{
  "model": "contrastive audio-text model",
  "dataset": "synthesized solo parts of chorales (CocoChorales)",
  "train_examples": 39062,
  "n_mels": 64,
  "hop_length": 320,
  "input": "log_mel",
  "spec_augment": true,
  "win_length": 512,
  "tokenizer": "word",
  "vocab_size": 56,
  "loss": "sigmoid",
  "embed_dim": 256,
  "encoder_arch": "convnext",
  "encoder_isotropic": false,
  "encoder_norm": "layernorm",
  "encoder_activation": "swiglu",
  "encoder_mlp_ratio": 2,
  "encoder_inner_norm": false,
  "encoder_patch_size": [4, 4],
  "encoder_conv_stem": false,
  "encoder_depths": [2, 4, 2],
  "encoder_widths": [48, 96, 192],
  "encoder_kernel_size": 7,
  "text_encoder_causal": true,
  "text_encoder_width": 320,
  "text_encoder_layers": 8,
  "text_encoder_norm": "rmsnorm",
  "text_encoder_norm_position": "pre",
  "text_encoder_activation": "gelu",
  "text_encoder_mlp_ratio": 4,
  "text_encoder_head_dim": 48,
  "text_encoder_fused_qkv": false,
  "text_encoder_bias": "all",
  "text_encoder_qk_norm": false,
  "text_encoder_parallel_block": true,
  "text_encoder_inner_norm": false,
  "text_encoder_drop_path": 0.05,
  "text_encoder_positions": "learned",
  "init": "trunc_normal_002",
  "residual_init": "none",
  "optimizer": "soap",
  "beta2": 0.95,
  "lr": 0.0015,
  "beta1": 0.95,
  "shampoo_beta": 0.95,
  "eps": 1e-08,
  "precondition_frequency": 50,
  "max_precond_dim": 1024,
  "one_sided": false,
  "adamw_lr_other_params": 0.0026,
  "grad_clip": 3.0,
  "ema_decay": 0.999,
  "steps": 6900,
  "batch_size": 512,
  "epochs": 90.4,
  "lr_schedule": "constant",
  "warmup_steps": 200,
  "weight_decay": 0.2,
  "adamw_weight_decay_other_params": 0.05
}
Rows from block 5 of the audio encoder of a small contrastive audio-text model, named by matrix and row number. Rows with one number belong to one neuron. Each number is 128 + 24 x the weight over its row's rms, rounded and kept within 0 to 255. All counts start at 0.
After each neuron's rows are labels from the 100 clips, of 14848, where the neuron reaches its largest size: "top examples" is what is common among them; "lies over" is the class under the peak. Only what is clearly more common there than usual is listed. The data: synthesized solo parts of chorales (CocoChorales).
# gate: MLP gate (encoder.blocks.5.mlp.gate.weight, 192x96), inputs 0-95
# fc1: MLP up (encoder.blocks.5.mlp.fc1.weight, 192x96), inputs 0-95
# fc2: MLP down (encoder.blocks.5.mlp.fc2.weight, 96x192, transposed), outputs 0-95

gate.162 [147 161 203 149  97 142 150 173 101 104 147 101 146 143 146 103 101 147 163  94 125 124 124 102 130 114  86 181 134 108  71 143 103 161 138 116 129 151 119 126 121 182 142  75 111 107 143 155 132 109 121 128 110  97 128 171  99 124 147 112 139 121 129 112 135 147 117 136 165 122 115 126 135  97 149 131 137 172 142 129 137 103 151 135 118 122 137 152 124  99 136 145 148 161 156 109]
fc1.162 [ 99 107 112 111 111 124 129  91 118 123 135 163 122 120 122 123 135 103  72 167 128 150 135 158 148 107 181 115 131 150 140 106 162 103 113 162 124  97 117 111 129  71 148 198 137 127  97  94 109 132 125 116 124 147 169 119 130 140 126 153 115 102 104 156 109 105 166 104 112 120 123 115 126 162 129 100 112  67  95  91 113 112 145 124 144 127 148 122 107 149 115 116  89  93 117 112]
fc2.162 [137  92  85 147  96 120  93  97 105 146 136 121 117 145 132 155 116 106 168 104 112 114 105  82 140 149 160 162 153 116 126 131  91 118 172 145 115 143 153 106 142 146 122 101 176 156 105 110  75 112 104 131  86 124 103 154 135 145  90 105 173 143  96 116 124 136 120 133 120 134 134 150 120 147 164 162 175  99 149 134 115 143 141 123 124 146 144 134 172 133 135 165 137 121 130  84]
top examples: note F#3; cello; note G#3; note E3
lies over: F#3

gate.34 [ 95 136 165 120 159  91  99  77 157 146 134 145 130  98 126  98 116 168 123 135 125 147 128 175 106 100 110 144 130 146  87 109  93 125 129 149 118 160 154 125 106 113 118 107 105 137 112 157 126 127  99 110 124  99 103 133 148 137 130 178  90 158 112 155 144 111 154 116 158  99 110 128 114 150 152 108 135 145  87 100  95 132 124 164 148 145 136 115 100 109 106  70 159  96 139 163]
fc1.34 [114 118 133 162 136 176 144 151 155 148 133 131 174  75 125 131 127 147 135 132 139 120 107 184 148  91 115 170  87  78 128  87  89 152 110 151 148 110 168 107 122 119  91 131 131 134 132 169 134 147 127 135 117  98 151 116 123 141 136 109 110 110 104 114 140  91 139  91 114 114 100 111 145 108 141 125 139 114 105 120 133 160 146 139  95  92 140 104 144 139 138 115  91  87 123  74]
fc2.34 [177 120 146 165 108 148 103 109 122 149 104 122 113 181 141 139 148 107 117 144 133 172 130  97 125 146 132 121 135 118  95 135 145 133 141 139 139 153 110 101 147 107 155 123  96 106 184 125 146 138 177 163 112 132 118  98 123 123 128 156 157 132  88 108 126 155  97 111 120 136 109 112 110 106  99 154 163 117 149 107  80 139 156 111 163 146 174 126 182 101 121 136 153 127 107  80]
top examples: note G3; note A3; bassoon; note B3
lies over: G3

gate.61 [157 144  97 140 127  95 135 127 107 135 146 134 173 142  87 100 129 133 116 114 129 146 105 155 134 124  73 135 125 129 161 116 159 122 144 129 113  91 126 114 110  74 176 121 121 139 116 130 147 169 131 140 114 131 161 133 155 155 140 103 139 118 106 126 116 110 130  94 137 110  98 198 155 148 138 119 137 143 110 129 101 171 126 140  70  96 112 110  65 164  95 131 134 109 115 144]
fc1.61 [105 104 103 103 156 118 131 148  98 108 148 175 100 154 109 107 116 118 104 117 120 153 142  80 115 108 155 112 162 113  87 156  85 112 150 166 104 131 153  91 137 150 101 102 139  67  68 153 113 163 140 130 114 134 127 112 107 131 139 130 106 105 116 165 123  96 142 136 104 143 117  95 135 122 130 111 125 133 113 112 142 102 168 159 177 117 136 123 172 109 131 119 135 149 102 146]
fc2.61 [166 147 142 142 151 119 126 113 158 139 150 163 110 157 128 124 180 130 154 140 131 128 108 113 150 149 112 195 151 109 134  88 109 139 126 143 119 106 103 124 120 152 164 133 124 105 135  86 140  97 131 139 136 166  87 107 113 108 111 139 104 115  82 129 109 154  84 108 151 148 151 131 111 112 168 136 116  86 103 133 123  96 121 138 133 200 148 121 122 107 178 142 153 108 111 132]
top examples: note G#3; tuba; note G3; note F#3
lies over: silence; G#3

gate.128 [132 107 156  94 145 182  98 137 156 138 150 122 102  98 174 136 146 123  78 119 120 169 119 104 136 136 147 112 125 123  97 186 125 114 108  92 114 110 145 113 129 158  98 134 143 184 116 104 138 103 127 126 116 119 128 176 159 123 147 104 146 124 122 142 122 160 155 117 110 113 127 169 111 133  98 153 162 129 114 132 114 152 180 139 141  87 147  93 143  99 129 116  94 140  97 102]
fc1.128 [122 155 126 156 172  91 158 122 151 117 123 111  91 109 117 122 125 173 114 179 126 114 127 100  91 131 108 153 129 136  75 171 158 118  97 140 133 114 122 166  94 125 130 116 137 137 127 123 151 136  99  96  88 135 126 157 137 137 113 139 141 110 119 172 141 135 155 107 157 126 138 107 137 135 113 148  94  94 130 154 136 119 101 128 180 135 107 136 131 172  96 182 125 161 111 178]
fc2.128 [141 112 116 136 142 122 192 148 105 138 104 138  91 150 110 133 150 110 131  91 147 129 161 110  78 155  95 120 139 186 114 138 119 115 160 122 170  97 169 135 154 144 107 124 126 129 147 108 115 123 123 160 135 112 120 149 138 122 118 152 120 143 115  98 100 187 121 117 142  97 172  99 125 110 134 137 103 115 100 163 110 147 106  85 155 120  86 138 143  98 141 137 131  91 172 115]
top examples: note G#3; note A#3; note F#3; instrument: cello
lies over: G#3

gate.40 [130 163 164 140 134 112 123 119  22 122 128 155 107 119 140 115 140  52 134 117 129  95 125 114 106 139 105 127 137 140 163 129 144 170 155 128  80 115 139 133  83 104  94 139 143 163 104 138 144 139  89 139 109 112 138 142 133 114 119 135  91 146 144 184 119 143 136 122 153 128 134 118 112  99  98 154 104 134 156 121 108 156  98 115 137 105 140 120 133 147 139 146 124 113 136 121]
fc1.40 [115 143 126 135 103 113 139 158  72 115 163 172 136 123 142 103 137  78 144 111 153 142 134 157 118 115 129 138 121 126 177 125 166 135 117 120  97 120 117 150  74 120 122 193 132 142 133 155 156 160  94 138  72 101 147 129 119 122 119 125  93 167 150 157 122 117 188 145 132 137 138 146 126  97  78 137 136 136 163 122  94 113 132 110 118 125 152 145 130 116 118 140 136 138  95  96]
fc2.40 [127 108 131 116 149 152 136 174 101 122 120 118 140 129 107 177 151 112  99 141 161 173 133 114 105 104 135 110 111 121 150 149 112  89 127 111 101 155 141 120 157 135  98 123 179 152 133 132 157 120 141 128 110 108 113 169 129 118 142 126 150 145 114 123  57 184 137 110 158 103 102  81 158 132  99 127 110 117 164  90 159 120 101 133 164 137  95 126 126 149 155 102 141 142 154 153]
top examples: note F#3; note G#3; cello
lies over: F#3

gate.48 [133 107 111 142 119 144 140 122 111 119 113 140  98 137 136 145 142  97 116 145 122 101 200 100 132 126 157  99 104 110 145 108 160 163 122  95 116 127 163 115 136 116 135 135 131 119 150 107 150 167 106 138 166  84 123 144 143 151 137 117 149 123 135 135 164 132 114 106 156  93 106 137 156 108 134 135 112 130 109 166 174 131  92 113 146 117 165 136  47 109 151 158  86 150  83 138]
fc1.48 [113 122 102 116 136 103 106  97 145 127 116 114 143 129 113  81 109 111 150 120 116 173  95 159 124 110  91 138 157 132 105 141 135  70 125 134 134  97 110 106 127 185 101 122 129 135 124 160 128  95 123 131 110 144 129 175 117 133 119 103 128 136  96 131 101 124 159 153 132 183 153 111  86 183 122  83 172 134 141 120 133 102 162 119 131 138 126 107 173 157 117 104 168 143 149 133]
fc2.48 [151 112 145 143  84 119 182 143 126 136 111 122  88 166 175 150 121 105 141 147 146 118 117 145 129 161 161 110 127 124 115 149 120 130 104 118 130  75 126 106 179 149 100 133 126 116  98 121 106 140  57 137 142 116 139 112  84 138 142 128 126 113 114 155 110 156 164 111 119 157 127 148 125 161 143  90 120  94  91 161 103 115 134 116 138  98 178 141 143 145 120 149 138 141  87 102]
top examples: note D4; note C#4; note C#5
lies over: D4; C#5

gate.107 [143  88 111 130 124 112 139 112 104 130 102 119 129 131 118 127 104 151 143 125 135 130 137 145 125 146 115 101 104 145 116 149  92 130  69 214  96 135 161 157 157  84 132 150  82  94 110 155 128 117 151 125 128 114 141 133 114 159 118 119 113  94  99 108 151 116 120 112 139  88 140 141 151 109 167 143 155 158 147 120 100 144 132  87 125 149 109 138 120  81 177 162 110 137  96 113]
fc1.107 [155 133 113 162 124 132 138 115 138 135 126 121 153 128 149 113 145 172 114 148 120 171 105 125 102 110 157 135 108 143 138 132 170 143 157  78 133 105  95  86 122 161 155 165 143 158 137  83 102 131 174 113 140 131 128 151 148 105 131 138 113 103 159 167 105 111 124 116 119 121 148  74 106  82  94 117 120 155 164 149 185 102 138 137 149 108 150 125 144 159  96 124 118 146 127  92]
fc2.107 [101  87 111 111 128 139 116 123 116  78 105 111 155 115 109 119 131 152 109 109 114  97 133 177 100 148 134 119 119 149 162 136 127 104 121 133 118 132 126 113 138 185 137 134 101 135 123 125 130 137  83 111 130 135 134 112  93 189 113 116 126 128 124 153 169 100 143 184 161 100 124  73 123 106 140  94 143 157 107 100 101 116 147 136 112 116 122  93 158 128 123 129 113  50 115 125]
top examples: note A#4; trumpet
lies over: silence

gate.41 [ 81 143 133 108 104 118 147 143  85  82 163 130 125 148 103 144 163 111 127 156 147 149 118  90 107  90 111 139 160 142 109 142 153 105 169  97  92 136 162 136 154 128 110  99 123 101 125 144 121 148  81 180 152 120 114 106 125 112 132 137 116 126 123 155 159 109 117  96 120 111  89 112 145 139 146 159 175 141 105 123 140 119 140 167 133  92 115 107 108 133 102  82 116  84 136 110]
fc1.41 [134 172 140 136  92 123 140 147 124 108 133 158 176 142 136 107  97 182 178 100 147 117 126 131 104 119 107 159 119  92 138 104 102 111 160 126 112 102 140 156 140  85 101 156 112 114 149 107 123 161 125 100 113  98 136 162 103 117 130 112 107 104 174 105 104 130  94  99 142 112 169 139 136 115 125 104 152 144 129 113 157 134 121 104  97  93 135 149 152 157 132  69 154 142  98 137]
fc2.41 [163 186 130 108 113 104 102 107 131 150 131 122 115 130 126 111 128 166 169 126 101 140 116 125 110 101 146 146 102 137 133 117  90 144 145 151 162 124 126 131 151 128 157 112 162  64 117 118 120 129 131  83  92 152 164 149  98 182 141 117 143 188 112  95 137 118 145 139 112 117  91 118 146 132 168 135 149  93 154 141 144 107 154 118 107 130 149  86 115 110 153 124 141 122  92  93]
top examples: note D4; note C#4; note C#5; note B3
lies over: D4

gate.50 [116 130 145 147 174 120 104 108 141 160 140 111  94  86 122 127 181 115 102 136  86 104 132 138 105 168  92 149 121 101 127 136 113 156 105 170 116 119 116 100 143 134 163 120 136 147 125 170 139 140 155 105 106 144 161 136 105 137 116 106 132 111  76  93 122 130 129 147 137  78 115 152  73 106 120 108 143 179 150 134 111 157  92 160 135 137 110 140 135 124  87  95 117 140 115 130]
fc1.50 [112 144 124 114 118  60 163 139 130  77  82  90 166 134 119 164 113 130 119 147 157  69 155 133 127 118 140  98 114 152 127 131 152 113 144 140 145 157 100 139 114 137 109 124 105 141 156  78  97 120 129 178 104 150 118 121 101 113 138 114 126 145 145 144 134 111 124 116 104  92 105 153 162 187 134 139 127 161 146 129 118 148 155 107 122 153 131 152 105 131 137 132 165 146  88 150]
fc2.50 [ 98 131 151 166 124 147 145 137 150 134 144 120 114 131 126 126 130  73 104 140 200  81 125 116 166 144 124 104 134  83 129 129  95 114 122 111 178 109 140 138 128 147 120  98 140 176 159 175  78 128 115 124 118 117  93 150 120  95 124 116 104 133 114 123 140 116 153 123 119 115 106 146 117 134 151 114 152 141 149 161 120  96 186 162 156 143 108 127  88 127 125 133  94 141 162 144]
top examples: note G3; note A3; note C4; cello
lies over: A3