{"encoder_widths": [48, 96, 192], "shampoo_beta": 0.95, "max_precond_dim": 1024, "warmup_steps": 200}
Rows from block 5 of the text encoder, named by matrix and row number. Rows with one number belong to one attention dimension. Each number is 200 + 40 x the weight over its row's rms, rounded and kept within 0 to 999. All counts start at 0. After the name is the row's rms in percent of the matrix's.
# v: attention value (text_encoder.blocks.5.attn.v.weight, 288x320), inputs 0-79
# proj: attention output (text_encoder.blocks.5.attn.proj.weight, 320x288, transposed), outputs 0-79
v.52,076,197,202,249,206,215,185,199,149,210,242,169,201,195,110,236,275,139,271,200,229,206,192,234,148,262,190,270,227,180,154,278,234,104,148,263,262,262,203,204,180,198,256,237,198,216,213,130,153,225,223,208,207,182,225,177,153,253,152,170,179,251,179,210,206,157,164,246,206,280,185,239,255,179,224,145,180,258,224,122,218
proj.52,107,266,195,283,215,205,173,249,171,167,169,169,137,173,176,192,194,184,185,223,100,214,177,132,211,184,221,173,163,205,233,169,194,184,239,205,140,167,184,175,198,200,134,236,248,185,193,212,244,181,288,247,211,156,170,210,237,234,203,185,219,167,184,211,225,185,137,255,238,186,177,231,193,196,179,202,221,183,256,189,199
v.53,069,176,226,209,248,252,139,216,193,135,205,259,219,165,179,137,263,253,238,168,240,192,195,182,205,158,224,95,244,173,156,129,215,118,115,261,230,156,267,130,123,182,224,216,195,217,169,242,89,315,245,224,231,85,184,162,252,272,189,109,159,176,232,200,185,186,209,174,181,152,203,160,252,239,202,274,219,176,237,155,195
proj.53,086,183,142,263,210,262,146,248,177,278,125,221,168,190,188,237,201,135,162,226,222,114,257,207,245,233,200,192,169,212,149,156,151,238,262,261,129,205,170,196,178,165,241,123,213,211,248,223,240,158,250,224,127,293,202,226,177,251,210,283,197,234,132,241,246,220,190,251,226,196,163,239,146,159,232,193,175,198,239,203,220
v.54,077,201,229,220,146,261,207,207,180,150,257,243,214,185,227,200,177,147,213,243,174,184,206,134,225,231,266,204,186,202,223,162,223,274,221,182,150,201,166,201,247,194,213,189,127,183,194,267,208,177,184,167,251,261,187,218,143,216,190,259,275,197,183,161,161,235,155,258,132,160,172,240,117,194,172,168,192,240,208,235,206
proj.54,100,179,195,235,168,202,202,193,153,245,264,211,157,259,237,214,204,190,156,107,200,228,221,166,171,227,167,143,267,221,274,234,201,177,174,195,246,99,236,201,235,216,176,223,183,190,190,134,227,155,202,211,211,241,172,223,236,159,134,78,216,222,227,210,196,191,269,209,191,196,197,135,234,199,206,242,200,237,247,201,131
v.55,084,205,232,195,179,169,199,188,257,219,228,182,197,194,241,128,130,186,193,234,139,164,204,223,230,147,161,237,227,262,124,155,202,150,249,282,157,143,227,206,226,117,188,215,195,200,233,221,116,269,187,227,214,128,126,206,135,201,266,184,252,202,212,150,229,152,144,176,190,180,200,160,165,162,219,218,150,215,209,225,201
proj.55,099,152,139,200,274,233,227,153,147,238,227,177,233,211,152,242,185,186,190,215,232,198,216,121,243,180,224,202,192,155,197,241,229,215,188,276,289,229,181,171,205,220,276,215,164,136,166,177,154,122,200,172,168,262,209,160,167,181,171,142,136,202,222,224,137,198,213,206,215,235,160,120,208,256,168,224,215,199,207,298,189
v.56,071,142,186,228,172,154,209,171,300,233,194,233,147,190,162,173,157,209,187,281,100,237,176,197,270,231,205,200,154,221,223,217,239,229,218,193,208,213,241,230,250,191,212,230,178,190,249,252,262,167,211,161,248,256,120,231,172,159,163,229,222,199,137,125,199,249,251,147,224,271,186,237,206,233,220,189,179,171,96,248,220
proj.56,100,208,239,167,194,236,222,171,188,237,251,162,214,167,230,193,280,311,196,177,212,163,254,155,139,196,185,182,211,238,211,229,141,203,157,155,176,150,201,179,221,212,237,211,170,195,179,199,169,213,183,171,198,113,219,208,242,253,137,210,271,179,198,211,123,244,282,217,122,137,148,251,269,156,192,239,224,225,254,187,157
v.57,069,162,174,227,188,202,165,250,149,210,130,201,212,195,221,244,233,199,250,222,141,222,220,161,148,175,237,226,290,240,247,181,218,283,204,196,132,248,185,253,234,178,159,194,204,166,139,232,205,136,274,191,185,166,139,210,172,229,183,229,131,248,139,159,188,265,189,218,227,188,238,240,170,256,239,213,216,310,196,179,187
proj.57,094,184,108,143,243,166,171,246,297,229,234,216,148,214,295,161,216,174,197,190,192,139,140,149,196,172,198,198,144,149,157,112,173,213,291,157,192,162,153,171,201,211,165,240,194,236,260,213,271,181,183,185,157,176,214,242,165,177,123,199,288,144,252,208,247,183,119,153,161,159,160,252,168,199,209,201,169,161,243,140,196
v.58,072,253,169,210,177,187,184,225,194,201,88,167,157,188,166,142,219,210,198,173,224,162,168,182,159,254,161,246,210,230,287,216,142,223,201,107,163,170,170,185,218,178,205,222,251,202,127,207,206,139,225,112,201,241,198,235,221,255,148,222,184,179,176,184,125,219,207,234,225,208,209,186,201,195,273,118,185,227,83,246,253
proj.58,090,226,206,162,167,98,249,221,181,157,192,151,187,218,244,217,229,245,151,170,191,280,190,196,172,129,174,236,166,175,168,145,212,187,190,191,224,216,243,181,185,246,176,232,182,284,229,251,201,214,134,252,181,181,274,177,181,184,234,188,238,177,179,149,200,176,241,181,165,233,202,239,162,167,225,194,212,256,236,139,229
v.59,076,235,198,163,191,172,164,148,210,260,133,150,226,212,188,176,161,182,221,170,204,173,201,224,215,218,119,226,210,178,231,182,202,155,168,242,247,236,159,217,180,183,164,195,148,142,209,176,175,179,214,262,277,236,262,199,211,164,176,222,202,221,135,226,181,212,208,257,256,236,198,146,212,182,140,211,187,213,161,167,178
proj.59,094,216,274,242,204,219,206,216,198,187,199,245,252,126,190,177,223,160,251,193,104,185,197,264,183,188,223,183,259,219,193,135,210,239,185,174,150,143,242,165,203,223,188,209,270,261,139,212,236,322,252,115,204,212,194,232,217,232,184,238,158,161,183,205,176,236,167,204,149,208,180,239,147,238,234,256,213,176,192,166,187
v.60,100,258,163,220,213,166,194,236,217,217,216,232,197,249,203,249,258,198,249,212,131,224,117,193,204,157,120,195,192,245,138,215,207,110,215,184,254,231,196,225,197,195,205,194,165,213,220,204,153,190,218,171,255,210,301,158,147,179,152,235,222,266,188,203,148,238,208,274,212,161,200,191,153,156,194,154,209,231,88,229,208
proj.60,118,213,254,173,203,161,198,165,193,236,199,192,186,161,202,220,163,196,171,166,171,240,238,147,136,176,224,154,165,259,238,112,252,203,225,160,151,209,181,146,221,211,152,154,296,198,220,190,220,239,137,241,158,271,131,240,220,262,238,187,218,164,195,225,223,197,159,172,229,194,236,190,136,219,170,268,200,206,243,190,175
v.61,075,197,245,207,238,172,149,226,179,221,197,236,242,155,177,181,252,125,260,278,162,272,198,232,241,177,204,261,243,258,134,188,242,146,278,182,263,206,183,188,147,212,249,181,172,259,190,179,160,206,242,210,199,227,228,168,207,134,212,197,126,216,137,206,161,253,215,245,222,221,130,148,180,157,176,227,211,238,175,210,197
proj.61,102,256,271,187,236,258,181,241,183,234,200,188,252,105,215,172,181,230,209,218,143,144,219,271,181,209,185,156,282,213,264,187,178,228,172,229,84,201,135,173,189,196,104,183,295,162,199,251,269,282,255,201,203,289,161,226,193,235,237,312,248,200,247,213,204,232,198,217,208,214,184,217,223,241,168,171,207,210,209,273,208
v.62,085,192,220,212,217,215,188,206,133,204,201,255,213,203,187,182,211,189,220,231,182,147,285,210,190,240,258,208,281,231,174,180,201,224,119,176,248,210,239,184,165,211,144,167,202,233,205,136,243,154,241,229,200,240,232,191,225,178,206,131,225,176,211,155,189,205,158,198,270,169,205,196,229,122,164,178,226,160,214,213,168
proj.62,103,274,158,226,205,189,146,258,231,184,164,145,196,176,245,130,213,180,221,154,246,290,193,230,242,191,211,196,155,273,224,199,243,176,191,287,200,213,175,190,222,244,125,176,241,228,212,156,187,181,221,195,159,188,150,242,213,237,248,241,242,182,172,216,166,158,183,219,202,243,212,161,196,216,209,179,236,305,161,251,226
v.63,073,190,220,200,233,251,273,345,174,186,184,169,257,188,223,291,214,221,246,199,215,279,185,147,239,179,227,163,260,201,226,194,138,207,198,185,218,127,210,170,240,217,211,204,177,277,186,179,157,201,193,217,119,172,220,140,262,200,173,284,148,239,208,172,239,188,245,192,142,187,194,232,217,244,208,255,227,265,294,130,257
proj.63,097,141,207,180,208,238,188,219,218,195,156,217,238,213,282,183,145,166,229,198,153,171,165,189,204,226,241,233,179,160,185,239,261,176,237,240,229,256,213,254,143,155,174,213,233,147,246,235,191,186,175,111,166,200,208,215,139,240,189,253,220,227,202,233,164,169,99,220,255,255,181,170,175,179,240,163,143,206,189,264,136
v.64,076,217,227,191,153,196,178,148,178,160,242,223,170,151,132,229,217,152,174,109,188,198,293,193,161,254,240,168,138,224,179,154,202,251,142,198,214,203,173,233,167,255,220,217,177,184,254,161,276,192,142,267,201,164,180,278,207,241,234,170,183,134,119,215,178,132,192,139,194,179,250,159,254,244,197,222,187,171,208,245,240
proj.64,097,184,211,162,149,199,247,230,209,193,250,207,201,226,164,115,228,211,220,230,281,211,161,235,269,171,151,173,142,183,184,202,244,204,157,184,216,110,261,200,266,237,187,250,152,166,147,196,145,263,214,155,282,190,200,154,267,239,187,135,248,178,192,187,249,152,158,226,145,181,134,230,213,147,200,140,230,167,189,208,336
v.65,067,159,179,329,204,270,267,215,118,225,211,220,153,199,111,237,206,176,222,238,176,214,127,148,275,144,124,224,236,115,166,225,207,165,142,164,195,181,204,247,236,224,188,187,201,193,255,161,200,229,240,210,142,242,175,150,184,205,127,155,152,265,232,167,184,232,227,250,212,265,220,197,202,220,241,171,213,273,228,165,173
proj.65,085,175,261,205,293,163,177,224,293,200,244,217,184,192,135,178,148,219,154,206,156,199,208,186,201,196,207,249,188,173,234,207,188,142,204,209,187,268,135,192,167,231,162,230,259,125,233,197,129,137,213,266,210,206,231,266,235,151,220,265,233,194,157,166,180,195,244,152,132,176,158,198,212,186,198,289,143,145,224,245,234
v.66,077,201,227,178,259,189,208,205,212,195,187,240,256,233,124,186,161,257,254,197,119,166,216,228,282,185,229,181,269,223,180,151,233,231,201,260,162,287,135,210,189,146,206,156,209,124,183,204,179,190,210,257,260,245,257,196,199,137,185,180,297,184,186,155,227,218,217,194,206,246,205,200,200,136,143,193,156,138,189,198,154
proj.66,097,197,193,271,246,206,145,216,192,235,246,212,246,173,220,253,173,232,147,202,192,245,242,158,212,148,160,209,230,194,218,233,162,174,218,206,221,141,200,246,216,177,205,231,247,216,199,209,221,154,243,182,197,186,164,198,189,214,149,147,213,203,189,182,123,277,289,218,82,156,222,197,246,234,239,254,205,215,152,244,263
v.67,071,147,179,208,232,205,254,174,206,77,247,198,203,255,245,177,202,194,201,160,166,195,207,178,268,183,240,160,232,218,194,152,149,214,217,220,156,222,192,179,249,259,154,153,243,225,205,174,184,240,257,205,249,231,142,229,237,212,237,157,147,238,190,197,213,130,215,162,239,247,204,281,152,184,242,160,208,180,281,181,211
proj.67,101,219,235,180,148,244,127,174,212,134,179,208,149,255,220,165,139,156,207,198,228,128,158,108,163,156,229,202,207,250,234,222,233,87,172,169,222,165,243,268,152,158,157,177,146,181,153,105,171,105,186,224,219,180,166,209,151,218,251,181,186,192,183,178,233,210,166,229,139,169,234,181,214,212,110,192,251,201,138,246,139
v.68,083,274,213,175,199,189,222,122,184,235,197,181,146,212,131,216,125,143,148,225,196,181,210,211,195,217,169,201,175,196,190,206,213,229,245,215,173,210,215,216,223,148,287,221,163,120,179,194,277,98,210,202,200,237,155,255,153,117,187,225,299,143,224,273,173,217,206,189,169,241,207,172,204,203,238,183,188,235,189,275,180
proj.68,117,147,220,173,178,152,218,133,181,174,238,212,197,244,140,220,294,231,154,236,244,203,195,171,213,187,181,221,209,216,169,230,138,216,172,214,231,177,179,212,205,265,226,272,240,174,208,219,198,283,140,166,191,207,279,193,177,167,152,165,191,198,247,156,136,247,292,173,227,236,242,183,276,197,182,202,223,204,246,199,237
v.69,079,289,207,234,199,213,180,145,141,222,173,167,179,198,217,213,290,129,234,228,248,216,174,224,223,170,190,167,148,202,247,128,173,171,303,224,151,149,227,161,210,219,209,223,216,226,209,193,210,241,248,166,142,168,162,148,176,236,160,247,134,158,214,109,200,277,214,211,119,148,163,211,196,296,243,176,232,241,216,249,251
proj.69,105,110,171,89,179,104,211,239,279,200,171,192,210,264,174,100,209,235,166,179,222,158,261,142,187,255,205,229,198,193,176,236,174,178,207,195,198,169,180,213,168,251,165,219,192,159,209,217,143,170,130,255,211,226,170,219,259,131,264,195,179,153,241,198,202,206,183,154,181,185,197,188,160,116,203,175,165,91,243,153,236
v.70,069,194,171,202,174,204,240,208,181,192,240,189,234,171,180,290,221,186,216,127,242,182,199,237,272,183,206,232,217,222,170,159,250,211,189,191,201,214,240,195,224,203,172,190,172,189,167,209,166,179,177,247,164,162,278,165,183,194,176,109,207,195,244,176,203,236,138,227,180,243,241,284,172,177,128,234,243,164,211,183,154
proj.70,084,248,158,258,122,210,136,188,222,147,168,155,182,190,269,180,223,218,217,234,271,196,146,152,192,238,175,191,196,209,208,237,224,152,165,204,187,193,147,250,167,223,159,139,133,258,233,118,286,199,280,187,240,169,141,212,224,234,239,241,203,174,136,165,216,172,262,196,237,247,233,244,296,245,241,127,283,215,235,239,185
v.71,075,128,250,267,196,223,237,167,180,102,236,283,165,269,135,140,238,182,257,210,102,196,260,218,269,156,224,186,245,195,178,176,167,255,224,183,207,211,181,225,244,219,154,177,203,229,244,169,244,154,218,173,217,178,224,206,192,206,166,200,221,195,139,189,258,248,199,141,255,205,204,193,229,181,236,192,227,121,303,168,123
proj.71,105,247,156,263,222,154,166,184,200,248,198,205,201,188,261,161,189,217,141,141,267,252,149,145,241,265,173,204,173,142,201,228,204,135,221,210,194,168,198,246,222,191,127,156,169,198,221,108,187,180,216,277,218,192,135,129,246,202,199,165,250,200,171,264,179,219,193,222,193,155,184,174,233,188,136,209,198,225,169,234,176